Weights of a small image captioner: encoder activation relu, encoder layers 16.
Rows from block 2 of the text decoder of a small image captioner, named by matrix and row number. Rows with one number belong to one neuron. Each number is 128 + 32 x the weight over its row's rms, rounded and kept within 0 to 255. All counts start at 0. After the name is the row's rms in percent of the matrix's.
After each neuron's rows are labels from the 100 texts, of 14976, where the neuron reaches its highest value: "tokens" is the input token at the peak. Only what is clearly more common there than usual is listed. The data: photos of plants and fungi (iNaturalist).
# fc1: MLP up (decoder.blocks.2.mlp.fc1.weight, 1920x320), inputs 54-107
# fc2: MLP down (decoder.blocks.2.mlp.fc2.weight, 320x1920, transposed), outputs 54-107

fc1.548 072 [125 167 117 171  98 100 187 130 119 180  93 176 149  93 153  95  78 174 115 165 115  96  92 108 165 114 124 126  72 162 114  80 135 138 154 180 116 185 182 167 127 148  89 149 139  95 141 113 148 177 116  82 130 165]
fc2.548 075 [167  97 147 117 140 136 128 105  82 161 103  91 113 162 106 115 147  93  61 139 126 141 131 144 149 187 166 154 201 145 100 161  73 101  68 135 127 149 168 116 188 141 138 165  99 186 127 148 149 157 136  91 130 139]
tokens: "wild"

fc1.136 066 [161 116 122 135  94 169 101 160 141 131 134 105  88 122 132 105  86  65 157 143 132 105 167 122 132 106 115  74 134 116  94 134 125 118 154 162 135 103 167 165 123 134 164 113 111 111 154 143 110 127 139  83 132 123]
fc2.136 073 [163 135  63 134  95  75 149 160 141  84 146  66  84 106 142 122 148 114 112 148 174 104  93 130 131 117 183 118  98 140  84  88 144 171 148 146 197 117 122  87  78 151  56 180 125 112 109 139 163 163 135 136 156 162]
tokens: ","

fc1.70 061 [113 103 145 156  49 126 146 190 190 123 135 159  96 134  82  94 103  87 163 128 120 180  97 120 102  87 114  79 139 150  78  74  92 116 105 106 164 120  51 142 190 100 114 143 153 125 135  91 140 162 171 138 101 114]
fc2.70 062 [ 71 114 183  53 158 100  81 140 132 171 119 112 133  82 224 139 127  61 136 120 114 120 109 100 107 112  77 122 130  86 136 123  92 133  78 165 107 155 145  95 109 173 108 131 142 135 125 177 129 109  86  79  39 140]
tokens: "class"

fc1.90 093 [160 204  91  92  91 143 207 132 113 149 174 160  99 138  99 171 159 130 130 133 102 101 112  80  98 156  81 105 139 120  89 104  92 124 110 134 112 132 117 154 188 105 169 163 143 131  79 154 143 214 136 112 164 101]
fc2.90 093 [153  88 102 103 153 129 148 130 132  95 132  90 113 117 107 151 134 109 152 145 130 162 139 111 137 179  74 149 194 139 132  79 127 135 110 137 127 145 130 159 156  73 161  84  98 144 127 141 123 144 124 119 105 177]
tokens: "class"; "family"; "euonymus"

fc1.4 064 [199  67 154 177  92 170  64 122 118 116 138 125 128 120 124  63  75 100 174 168 187 149 133 115 118 100  91  83 120 140 144 126 105  82 151 155 119  92 137 158 129  79 182 156 127  78 132 140 215 171 131 126 169  67]
fc2.4 064 [124 169  76 106 107 102 138 128 148 106  42  99  94  78 146 133 129 144 126 121 168 137 172 123 123 100 175 139 151 129 135 111 140 148 108 199 162 170 108 105 138 139  78  75  81 175 174 155  88 107 153 170 126 128]
tokens: "albidum"; "acerifolium"; "discoidea"; "purpurea"

fc1.490 067 [155  85 134 108 158 122 133  69 100 136 124 131 195  46 117 100 113 176 162  86  69 166  54 129 127 119 117 112 108  88 128 143 116 145 149 202 166 178 150  98 125 114 192 147 136 131 161  82 137  89 118 115 157  91]
fc2.490 062 [ 55 112 169 174 130 113  74 113 130 100  92 101  46  82 133 155 159 109 139 113 118 130 112 152 137 148 133 153 155 132  88 160 179 102 215 122 172  70 171 177 186 151 115  68 113 187  77 150 129 119 125 111 127 109]
tokens: "sapindaceae"; "melanthiaceae"; "portulacaceae"

fc1.407 105 [146 133  90  71  97 122 105  93 119 163 164 138 162  43 203 102 145  94 129 133 106 177 140 168 134 109  73 136 104 165 106 127 161 186 160 174 135 148  51 134 105  98 161 120 137 140 128  78 193 134 173 153 100 112]
fc2.407 110 [171  98 130 151  76 117 112 118  99 209 128 141 159 136 193 122 139 159  93 106  22 149 141 129 111 146 137 141 126 172 113 121 149 120 163 121 132 142 129  40  53 132 124 175  99 113 144 177 155 146 112 120 145 144]
tokens: "("

fc1.326 056 [147 105 103 155  90 131 145 148 125 179 124 191 144 130 189  99  78 131 128 115 129 135 176  73 101 138 189 122 114 126 108 140  98 155 209 122 116 144 109 120 145 121 152 168 103 154 129 131 197 114 154 114 127 137]
fc2.326 057 [ 73 116 105  99  82 119 133 150  85 151  67  79 135 118 134 109 217  99 142 110 100 137 117 141 165  88 138  82 164 152 106 139 121 120  77  92 161 110 122 120 139 125 147 182 175 126 102 164 138 117 135 104 115 216]
tokens: "class"

fc1.711 096 [114 143  89 161  94  90 157  80 103 103 121 117 155 144 186 103  80  95  99  75 123 177  75 121  59 112 101 117 152 107 156 126  72 173 135 161 161 184 106 127 132 138 139 155 130 140 174 165 116  91 102 108  81 160]
fc2.711 098 [142 186  98  93 119 120  98 102 121  65  80 137 103 114 154 143 172 144 117 122  69 152 123 149  92  99 111 145 125  94 105 133 142 116  93 171 198 124 134 145 135 101 203 170 161 181 106 127 161 112 153 140  58 242]
tokens: ","

fc1.643 106 [139 134 103  98 148 143  70  80  74 146 137 152 108  90  86 108 152 162 130 132 148 175 104 126 127 164 144 140 148 132 168 144  98 118 180 151  51  65  90  48 107 139  70 201  89 141 104 168 140 156  89 134 176  85]
fc2.643 077 [159 143 149  95 151 132 194 159 152  80  64  50 114 121 135 129 186  95 128 100 152 153 100 116 130  95  99 145 213 137  84 148 158 198 112 143 111 135  81 131  91 154 115 131 112 120 133 237 136 185 143 165 113  98]
tokens: "class"

fc1.43 060 [ 69 148  54 130  80  91  83 149 139  67 132 149  81 119 116 104  87  84 129 178  87 161 174 146 106 197 111 131 127 130 129  72 124 154 216 138 106 142 147 101 167  45 146  94 135 106 143 135 190 125 123 120 127  99]
fc2.43 068 [152 147 115 151 198 134 115 115 111 155 162 129 156 139 108 143 179 175 130 123  85 114 152 129 118 133  96 113  91 104 104  91 140 154  82 111  84  93 191 124 129 144 157  94 130 152  59 174 160 129 171 147 122 151]
tokens: "family"

fc1.8 118 [134 155  71 111 106 147  69 135 184 132 129  65 128 167 120 155  91 165 146  80  93 109 134 145 123 145  72 184  81 174 178 107 111  69 118 141 153 110 135 138 122 167  73 127 111 187 106 127 114 144 160  80  77 133]
fc2.8 109 [ 88 158 142  94 170 109 152 108 124 160 124 145 112  78  81 125 169 149 152 134 133 137 125 149  82 125  94 167 115 146  95  70 101 121 115 116  72 168 167 141 134 159 109 118 132 105 117 182 142 186 116  88 123 139]
tokens: "-"; "trifolium"

fc1.516 097 [132 108 155 145 110 180 117  77 131 143 142 120 119 108  99 127  80 139 130 151 172 158 108 188 131 155 156 117 159 118 137  90 135 129  99 119 135  95 104 101 128  91  77 154 157 121 129 108 183 139 104 163 108 130]
fc2.516 109 [131 109 146 112 135 120 122 131 129 187 109 149 169 128 111 153  80 103 172 177 100 162 147 114 134 128 118 134 106  71 144 132 137 121 197 114 133  96 140 129 114 128 109 143 165 121 189 162  88 125  67 136 169 176]
tokens: "prunus"; "canadian"; "tall"

fc1.221 122 [126 180 103 164  77  77 175  75 150 131 131 135 131  91 116 132 146 120 154  99 209 123 156  86 162 135 130  69 177  18 169 227  92 156 145 231 113 106 133 162 121 153 162 132  79 113 178 164 140 155 140  82  88 173]
fc2.221 124 [173 176 153 153 126  83 136 108 171 109 154 121  70  61 137 133 116 110 121  99 178 142  98 122  93 198 137 167 103 137 133 236 140 116 116 173 163 112  66 171 164 176 116 159 147 171 118  84 138 157 137  15 108 181]
tokens: "orange"; "rim"; "shield"

fc1.329 138 [190  60 112 155 111 155 147 158 102  62 142 140  83 164 198 113  68 163  90 108 116 131  84 126 129 140  61 152 153  99 143  65  35 120 144 114  89 182 135 161 148 148 135  91 109 103  92 104 131 140 165 111 148  93]
fc2.329 137 [141 110 119 138 132 132  75 141  95  94 181 119  88 131 198 100 114 207  85 130 104 160 110  97 157 129 135 126  84 136 112 125  84 170  76 104  87 167 117 119  82 111 107 150  22 156 147  97 130 139 191  62 139  88]
tokens: "("

fc1.148 070 [133 183 111 173 119 110  91 127 136  76 112 129 128   0 102 127  93 130 147 167 136 114 175  62 111 150 146 144 147  92  98 166 102 142 136 177 157 130 117 119 140  56 175 194 160 122 150 128 212 125 151 186  98 184]
fc2.148 074 [142 140 130 164 133  73 128  88 102 133  76  66 133  75 126 140 120 145 117  65 164 119 100 128 104 174  92 112 116  72 152 105 157 138 169 153 123 102 102 151 110 132 151 148 121 133 110  88 127 139 161 130 116 201]
tokens: "orange"; "rim"; "marginal"

fc1.265 087 [ 88 149 143 132 120 170 127 139 154  97 157 115 106  86 127  59 134 137 118 128  74 141 159  89 147 124 148 115 167 129 105 152 148 138 148 165  91 163 107 103 100 131 120 107 123 122 102 152 155 153 118 159 118 152]
fc2.265 096 [130  78 119 167 159 130 154 131  88 118 126 150  91 133 105  42 133 112 168 162 109  42 177 152 123 112 166 138 121 131  94 172 121 105 150 134 121 138 106 156 122 130 176 146 159 142 163 114 152 153 194 128 150 155]
tokens: "saddle"; "hawkweed"; "vetch"; "marjoram"

fc1.222 128 [164 107 122 123  49 169 118 105 148 140 101 132 147 119 126 108  99  95 110  88 150 166 133 144 132 133  88  93 121  95 147 147 118 112  48  65 100 135 140 152 105 110  90 106 100 106  81 126 130 117 101  92  90 138]
fc2.222 121 [178  54  94 132 108 175 130 155 112 185  95 132  63 173 127  64 128 116 160 108  99 170  80 172 127  79  69 142 114  97 114 149  71 130 102  95 131  93 110 153 125 131 124 123 129 128 125 134 112 122 134 106 100  99]
tokens: "lawyer's"; "order"; "birch"

fc1.535 095 [110 194  63 136 117 170 100 101 115 185  90 145  99 128 114  77 122 122 178  92 215  89 158 122 116 170  83 132  75 163 165  91  76  96 146  93 101 121 111 173 140  97 135 136  74 105 101 143  80  94  90  92 159 112]
fc2.535 094 [ 91 128 133 168 144 151 113 147  91 120  77 132 113 128  97  91 115 177 117 134 146  96 123 170 117  98  80 165  69 115 104 121 108 145 104 136 120 111 161 213 150 144 189  72 107 114 171 136 149 152 162 140  83  80]
tokens: "lawyer's"; "the"; "timothy"

fc1.73 058 [116 145 143 116 154 140 106 104  94 137 133 119 201 124  96  78 120 149  86 113 130 172  91  90 150 139 158  96 112 173 139 182 125 161 163 156 121  80 129  96  74  98 150 148 124 163 130 142 170 133 109 155 148  91]
fc2.73 059 [119 103  92 161 106 126 191 106 131 119 106 157 102 114 164 136 174 119 143 109 154 150 133  86 152 145 115 137 116 136 101 146  99 121 166 143 151 137 125  93 146 190 155 177 126 137  94 202 106 212 154 153 191  93]
tokens: "class"

fc1.147 135 [137 137 141  96 127 127 126 151 102 158 154 126 128 151 140  99 179  95 150 115 128 128 107  67 133  94 100 107 158 113 134 130  89 127 154 124 158  59 103 168 133  87 142 194 116 115 101 169 190 134 175 112 144  69]
fc2.147 126 [148 147 175 101 191  98 110 165 121 123 107 128 162 171 172 169 188  86 104 115 151 126 191 142 117 112 118 154 168  99 128 129 115  96  90 132 159 188 141 142  92  65  96 135 147 164 133 114 146 109 188 124 147 141]
tokens: "class"; "tulip"; "joshua"

fc1.369 074 [138 127 113 175 102 169 111 104 167 176 135  99  89 154 143 128 117 109  86 159 181  50 162  89 109 146 169  98 160 145  91 124 170 131  98 138 116 128 100 104 125 148 117  82 128 132 117 129 216 131 161  70 118 171]
fc2.369 082 [145 131  91 152 173  73 139  96 107 185 131 142 139 120 118 159 159 116 146 130 143 102 120 192 168 147 137 102 164  60 174 127 174 184 158 149 131  87 137  92 115 116 120 181 150  91 154 148 156 123 150 125  82 132]
tokens: ","

fc1.753 111 [126 171 109 135 142 122 108 116  99 194 132 112 136 165 155 120  95 212 143 106  95  91 119 126 114 117 151  79  88 136 136 101 146 121 147 148 149  46 138 119  85  93 117 146 148 145 155 130 111 191 214 121 138 155]
fc2.753 109 [143 164 112 128 137 136 150 131  99 138 126 184 112 119 189 108 157 218  96 133  81 125 180 157 133 124 161  71 119 142 174 125 109 130 120 144 107  75 131 131 105  92 126 122 107 141 169 107  95 161 144 171  58  91]
tokens: "-"; "beavertail"; "blue"

fc1.150 091 [168 167 153 109 137 166 113 161 113 150 126 108 139 129 127 117 151 161 126 116  78 182  89 178 180  96  84 110 100  92 162 181 138 109 169 130 125  98 121 136 115 128 141 114 162 130 142 136 209 100  99 117 139 168]
fc2.150 128 [121 147 137 121 151 152 118 143 102 118 107 148 120 123 106 178 134   0 119 157  78 126 107  83 240 112 139 127 126 119 142 114 127 157 131 137  83 131 129 129 147 114 118 144 147 191 127 136 123  87 125  99 171 143]
tokens: "novae"; "guelder"; "of"; "ruta"

fc1.398 060 [104 135 123 106 112 159 117 109 193 135 121 124 107 172  88  97 137 102 150 129 138  78 131  62 143 142 126 113  90 113  73 109 152 170 129 101 104  85 166 120 153  55 125 140 184 144 131 148 179 143 205 125 140  69]
fc2.398 059 [145 131  76 125 118 112  91 185 127 137  15 190 160 115 112 107 100 174 143 135 145 111 114 156 148 129 128 136 138  80  19 109 132  97 182 159 134 181 173  82 122  90  85 115 120 118 166 148 132 151 164 102 113 158]
tokens: "family"

fc1.610 065 [ 53 103 155 159 108 169  97 184 133 159 111 132  83  66 126 123 111 142 156 201 147 138 139 153 128 101 180 123 147 126 112  96 119  78 123 159 200 110 120 176  51 166 123 163 109 177 172 129 122 102 126 100  71 156]
fc2.610 083 [179 151 212 100 117  74 129 147  91 171 140  99 131 200 137 162 238  82  67 140  88 149 140 118 154 111 166 145 132 145 130 113 176 155 105 128 129 138 142  14 152 103  78 130 134 113 133 149 124  71 170 187 108 125]
tokens: ","

fc1.48 109 [148 153 151 120 181  82  71 150 145 134 112 146 156  89  90 147  86 116 147 129 113 197 167 151 113 122 106  79  84 128 105 117  59 124 146 101 134 146 127 159 109  95 161 151 137 137 139  93 186 161 147 105 147 105]
fc2.48 111 [132 213 144 130 163 130  79 187 188 148 148  92 125 142 165 124 137 139 117 175 162 130 100 155 129 102  62 126  79 117 123 160 150  98 117 160 136 126 145  87 142 151 115 130 127 112 168 145 128 144 148  42 104 141]
tokens: "false"; "("

fc1.722 098 [ 78 198 166 105  85 150 119 110 130 119  90 126 131  92  97 100 132 126 137 161 105 136  72 119 115  45 135 143  84 144 107 126 134  95 107 179 157 175 144 173 111 150 147 122  83 134  86 112 231 199 128 112 146 128]
fc2.722 117 [102 126 171 132 163 107 123 138  82 152  63 122 118  75 151 168 103 104 136 144 135 179 171  88 213 173 152 167 156 133  47 163 122 150 127 198 101 133  92 121 119 123 114 107 127 191 152 133 180 110 128  92  77 158]
tokens: "wild"

fc1.349 077 [121 233 139 135  64 109  84  97 136 103 125  55 148  84 138 142 182 145 191 137 163  71 211 151  98 137 177 156 134 166 170 111 122 166 100 113 132 154  93 115 101 142  85  99 126 197 130 170 136 178 126  80 153  92]
fc2.349 082 [145 172  44 119 116  63 129 154 111  80 121 110  83 138 115 131 133 185  90 205 148  98 138 123 139 133 124 145 121 103 203 127 173 127 150 125 118  97 161 112 100 138 131  98 171 169 101 165 139 141 122  83 129 142]
tokens: ","

fc1.258 076 [122  64  99 138 104 105 102  93  79 124 100 137 117 116 129  70 144 157 154 159 130  96  87  65 117 136 119 171 126  84 150 194 137 140 150 152 149  94 138 136 182 168 155 142 126 183 172 151 147 122 187  75 139 142]
fc2.258 083 [115 123 191 156 173 163 181 205  58 138 183 116 112 126 158  54 114 105 158 121 139 138 151 119 105 122 119 120 133 140 129 175  96  99 141 131 109 157 119  87 136 129 164 132 123 130 143 151 161 143 140 119 121 118]
tokens: "multiflora"; "-"; "shrubby"; "alder"

fc1.554 135 [109 158 142 116 143 130 139  83 122 161 119 142 100 129 176  72 130 100 151 123 115 144 129  92  95 110 192 164 158 151 112 169 145 126 158 116 218 100 102 160 137  50 106 110 106 116 140 176 141 119  94 125 102 146]
fc2.554 120 [131 116 137 107 133  96 183 177 125 151  88 156 130 101 132 124 102  85 145 127 168 175 116 136 105 124 159 185 140  95 171 134 152  99 159 115 224 118 105 116 155 118 154 134  98 173 147 117  92 109 110  70 113 151]
tokens: "straggler"; "oxeye"; "michaelmas"

fc1.208 116 [222 142 104 126 111 143 206  99 104 111 111  94  93 100 140  74  73 195 138  96 107 109 177 101 147 173 130 142 100 146 153 154  64 130 154 128  84 107 126 139 195 126  97  98 144  67 156 167 149 131 111 133 198  98]
fc2.208 106 [200 144 130 149 140 148 185 111 123 126 134 153  74 160 147 136  87 171 104 178 117 113 121 106 173 121 182 123 132 127 100 140  94 111 142  83 172 121 140  96 176 154 142 128 149 116 123 168 141  99 148 105 143  59]
tokens: "convulsion"; "("; "class"; "-"

fc1.24 105 [196  95 132  60  87  91 117 134 129 177 139 142 129 137 103  77 132  96 130  73 161 128 104 135 109 110 127 147  84 116 136  93 196  97 134 160 146 109 115 103  98 131 124 199 189  95 122  80  61 191 147 126 177 187]
fc2.24 098 [142 123 170  52 149  75  85 154 175 126 127 147 125 160 135 178 125 109 118 120 175 105 108 135 127 103  95 133 127 135  75  71 195 154 148 138 195 111 146  93 148 129 129 113 153 125 129  61 141 148 139 156 158 142]
tokens: "multiflora"; "-"; "bladder"

fc1.411 115 [143 145 136 103  79 178 111 138 158  67 107 108 121 101 114 156 136  86 172 161 126 158 147 131 122 139 101 117 135 168  74 155 126 131 133 113 113 118 101 128 150  97 130 160 195 154 155  92 138 146 106 162  95 100]
fc2.411 110 [164 148 122 126  94 181 152 161  70  87 114 169 127 132  82  96 173 161  81 152 106 100 116 118 106 126 126 124 159 158 101 100 177 125 118 108 160 158 132 114 160 101 108 127 124 241 145 153 150 168 163 119 154 128]
tokens: "anemone"; "fragaria"; "diospyros"; "("

fc1.275 075 [160  97 184 104 111 178 138 104 165 103 128 118 134  57  74  98 128 175 149 139 128 122 101 100 114 155  88 122 121 136  52 150 143 111  94 144 178 103  98 161 147 154 129 123 161 115 175 152 166 168 137 149 177 205]
fc2.275 087 [160 121  95  98  76  95 120 127  85 154 135 145 129 133 158 113 197  93 118 146 154 119 105  76 115  99 111 146 122 100 114 112 171 142 116 193 127 111 134 123  90 131 121 129 120 135 104 148  77 130 185 117 107 119]
tokens: "mouse"; "poison"; "ox"; "fox"

fc1.299 124 [172 116 159  97 109 124 117 130 160 196 112  61 162 184  69 135 103 109 153 122 132 136 165 107  43 100 179 165 131 112 159 139 124  98 157 152 149 126  69  78 107 119  78  98 123 142 147 113  54  99 134 109 163 127]
fc2.299 128 [162 122 160  97 189 118 143 136 173 155 158 176 192 144  78 134  96 151 163 169 124 123 144 153 108 102 129 137 137 100 176 167 148 106 124 134 188 154 136 101 124 142 126 116 107 176 154 145  65  77  81 118 112 114]
tokens: "-"

fc1.530 122 [150  83  90 129  82 149 131 108 119  85 120 110 142  97 115 118  74 137 161  83 173 126 142 143  93 135  69 104  84 124  87 119 103 120  95 112 106 194 121 113 129 151 103 117  70 104 123 175 158 195 159  68 187 126]
fc2.530 102 [108 147 144 162 158 108 155  88 101 140 117 102 147 111 108 115 172  89 116 121 105 155 156 138 119 122  73 127  93 110 168 127 181 218 144 125 129 127 153 139 187 166  98  95 142 138 123  91  88 141 155  96 124 133]
tokens: "order"; "galium"; "family"

fc1.128 126 [126 129 139 121  71 102 137 109 107 109 149 164 139 133 135  93 126 138 100 138 136 189  93 104 164  90 140 155 112 147 142 158 114 146 104 193 181 160 157 147 139 187 118 122 111  92 147 158 196 150 101 124 117 148]
fc2.128 125 [151  74  98 168  92  58 126 134 154 111 143  92 109 177 126 120 115 111  36 133 140 169 101 123 135 145 126 147 152 123  82 135 134 130 180 160 169 181 118 155 153 152 116 120 141 124  98 145 197 149 140  89 161 103]
tokens: "wild"; "ferocactus"; "oak"

fc1.439 101 [105  96 129 101  73 124 143 136 162 230 124 141 127 130 167  92 128 112 118 137 152 181 160 181 137 195 107  75  94 131 135 121 135 113 127 180 117 133  98 146 145 119 102 101  97 125 135  75 181  75  78 126 114 175]
fc2.439 103 [119 140 140 116 109 161  98 154  84 142 170 119 150 119 134 172 168 125 158 126 149 198 159 205 106 109 157 109 154 160 200 133 150 127  96 112  88 134  98 119 196 184 100 159 104  87 113 157  40 142  87 145 146 148]
tokens: "family"

fc1.460 077 [114 129  65 132 144 152 112 126 150 105 116 103 151 134 121 146  83  98 124 182 166  91  91 101  69  79  76 161 179  78 154 180 151  92 136 184 139 135 152 127 114 133  79 208  80  92 158 126 137  63 183 117 114 182]
fc2.460 076 [181 191 125 133 151 101 139 129 132  98 215 134  87 102 125  79 128 129 139 150 129  58 143 186 149 136 122 164 180 100 177 115 196  88 109 154 133 166 129 171  85 151 158 156  98 109 105 143 122 135 168 161 132 139]
tokens: "media"; "nodiflora"; "sativa"; "serpyllifolia"

fc1.646 125 [196 130  75  65  40 129 100 114 129 177 122 105 119 142 150 138  84 151 110  54 145 111 112  95 118 104 121 133 130 137 136  59 111 113 131 131 134 115 176 132 114 108 168 127 209 117  99 130 156 147 129 138 110 140]
fc2.646 126 [147  22 124 182 143 139 149 110 145 186 124 109 128  82 167 123 159 154  87  97 102  69 150  81 129 130 129  69 118 125 135 103 137 127 121 164 153  84 140  79  57 155 157 134 161 165 158 122 166 145 113  86 132 133]
tokens: "malva"; "pinus"; "achillea"

fc1.146 173 [100 105  69 135 183 112 102 161  71 106 128 117 170 130 126 156 124  76 148  59 113 150 104  96 119  76 146 112  81  34 103 111 165 135 172 182 161  96  98 151 120 141  75 141 141  96 131 146 170 134 143 134 115 146]
fc2.146 139 [ 70 134 114 137 162  97 137 131 173 152  98 104 185 121 160 138 219 134 132  87 118 181 140 169 140 121 113 111  72  71 128 188 155 165 143 141 132  93 106 137 108 164  98 131 132 129 151 132 132 123 100  73 111 161]
tokens: "class"

fc1.236 123 [135 126 118  86  82  94 137 153 145 106 149  62 133 171 111  98  97 122 118 130 180  80 134 122 146 142 140 158 130  85 193  97  62 161 147  70 137 127 112  92 163 112  88 139  91 164 124 140 138 203 112 100 190 168]
fc2.236 116 [153 118 127 130 135 216  59 117 151 145 163 118 151 147  82  82 103 104  84 166  82  92 101 130 126 149 147 151  98 113 159  80 114 125 107 137 176 136 132 141 133 121 123 143  61 214 178 126 123 145  86 143 159 135]
tokens: "("

fc1.618 082 [127 152 163 129  69 157 127 138  81 104 111 100 179 107 144 143  94 119 122  70 111 199 117 165 153  86 134 135 120 132 157 168 122 204 119 157 114 126  88 174  89 113 129 119 116 128 188 152 147 142 130 163 121 189]
fc2.618 075 [124 158 174 130  49 172 114  94  94  71 104 186 127 155 152 143 129 126 229 149 103 137 125 164 135 128 155  73 129 143  67 184  96  92 151 142  94 133 113 168 188  96 155 197 107 126 151 152 187 166 133 127  38 165]
tokens: ","

fc1.31 106 [163 188 116 122  85 110 109 141 159 119 103 114 170 124 185  50 105 113 124 121 173  99 154 125 133  99  80 146 105 113 108 118  48  77 146 171 125 131 134 144 144  37 109 125 114  77 117 139 141 157 160 156 216 168]
fc2.31 106 [200 152 142  81  85 154 138 172 146  72  73 160 129 140 170  76  97 130  98 129 204  73 147 177  92  75  60 195  68  92 178 124  98 134 134 157  65 121 150 135 136 101  70 127 123 120 121 149 126 142 132 124 171 130]
tokens: "family"

fc1.585 127 [124  97 106 108 103 104  96 192 174 113 142 136 165 109 117  21 134 113 150 128 123 105  69  66 184 169 181 153  81 108 157 122 109 135 161 120  83 120  97 116  90  88 129 138 130 123  91 103  97 151 154 109 155 189]
fc2.585 124 [169 125 123  84 116  82  67 196 124 115 113 124 174 173 137  90 152  85 134 167  45 156  96 106 185 149 146 145  95 135 199 132  67 112 195 143 101 107  52 129  95 134 169 153 148 123 133 141 128 134 176 114 134 180]
tokens: "multiflora"; "-"; "sulphur"

fc1.239 108 [117 196  91  89 133 138 137 129  86 117 111  96 148 127 205 125 104  84 152 105 104 152 136 107 143 190 118 139 160  98 133 138  94 145 137 107 190 137  75 109 111 113  67 154  91 139 148  74 190 122 163 145  78 177]
fc2.239 098 [135 121 107 152 134 118  87  45 158 198 113 113  75 129 143  91 153 140 194 152  79 156 154  80 103 151 141 137 121  90 117 136  89 122 107  98 127 182 123 143 157  78 111 149 116 168 113 130 167 132 155  61 148  54]
tokens: "echinocereus"; "pink"; "opuntia"; "-"

fc1.714 127 [119 107  45 108 108  94 147  88  99 151  85 117  82 168  93 143 137  82 151  80 135 146 124 150 141 167 152  77 120 193 145  72  63 117 143 176 113 161 197 186 125 119  59 143 112 143 118 157 174  94  67 114 146 145]
fc2.714 125 [138 120  69 143 144 110 109 111 117 146 100 137 106 143 113 137 181 114 172 132 144 151  99 149 124 124  93 130  86 153 104 109 130 178 156 146 135 160 155 120 134 179 117 159  88 146 128 160 111  70 138 126  84 103]
tokens: "foot"; "suckling"; "alsike"; "bitter"

fc1.427 073 [138 112 123 150 139  80 116 137 164 139 113 167 116 136 170 135 121 125  87  74 128 150 114  86 115 105 172 139  67  92  39 127 129 159 163 160 126 119  81 167 134 122 160 134 124 132 165 189  99 139 127  86 140 194]
fc2.427 074 [150  75  91 177 117  98 138 148  83  90 134 123 133 123 116 133  89  75 125  41 144  65 188 118 104 138 133 141 129  80  71 156 129 141  97 103 125  98 143 123  64 185 124 116  54  88 171 141 138  89 145  97  95 155]
tokens: "order"

fc1.680 092 [125  99 137 100 116 157 116 148 122  74 138 146 136  56 173  72 109 103 119 118 151 122 155 123 170 152 154 155 157 122 114 196 133 164 117 179 131 169 119  77 113  89 149 172  36  97 129 127 112 179 129 124 138 138]
fc2.680 104 [116 126 100 150 161 150 144 124 130 110 135 116 112 114  99  82 127 113 121 162  79  47 195 133 117 100 148 154 103 153 132 142 125 105 137  94 129 172 115 141 139 145 216 130 118 140 124 124 168 128 158 104 159 153]
tokens: "saddle"; "horehound"; "orchid"; "flower"

fc1.123 118 [102  60 188  86  83 165 104 168 106 138 118 115 134 111 138 156 100 116  63 132 125 122  88  69 129 124  70 123 176 104  92  66 117  94  87  75  71 152 163 144 113  82 119  87 151  53 151 119 123 171 152 157 186 104]
fc2.123 115 [101  57 165 142  64 164 141 120 108  63 149 165 105 119 122 124 131 134  94  95 153 136  72 112 145 121  27 137 169 121  94  96 174 164 116  80  51 155 131 136 136 128 122 121 102 106 176 144 134 189 181 116 180 122]
tokens: "("

fc1.413 137 [102 132 123  80 102 110 123 114 149  95 113 150 171 101 221 125  93 143 138 104 163 127  97 169 112  24 158 151  80 107 159 124 131 145 127 150 124  96 108 135  89 137 127  72 159  74  80 106 155 111 107 152 115 124]
fc2.413 126 [141 109 155 118  79 132 167 123 197 176 109 154  87 146  75  96 125 112 170 151 122 100 164 135  86 116  82 101 113 120 180 130 149 123 158 117 151 134 135 151 139 145 144 175 144  39 118 165  90 126 131 102 138 134]
tokens: "prunus"; "("; "family"; "populus"

fc1.756 111 [166 107 118 120  75 160 145 107 109  94 113 137  97  61  58 177 113 120 130  97  82 189 102 120 119 152 149 126  82  53 177 157 145  81 166  80 106 120 150  73  72  73 170 144  44 127  76 121 164 135 133 143 118  87]
fc2.756 114 [146 119 113 104 154 138  71 171 109 124 147 125 117 137 109 135 106 158 102  89 106 155 138  78  50 147 129 146 120  98 132 194 179 109 183 155  80 127 149 141  49 167 134 136 122 144 106 142 116 149  87  84  94 129]
tokens: "maidenhair"; "family"; "ebony"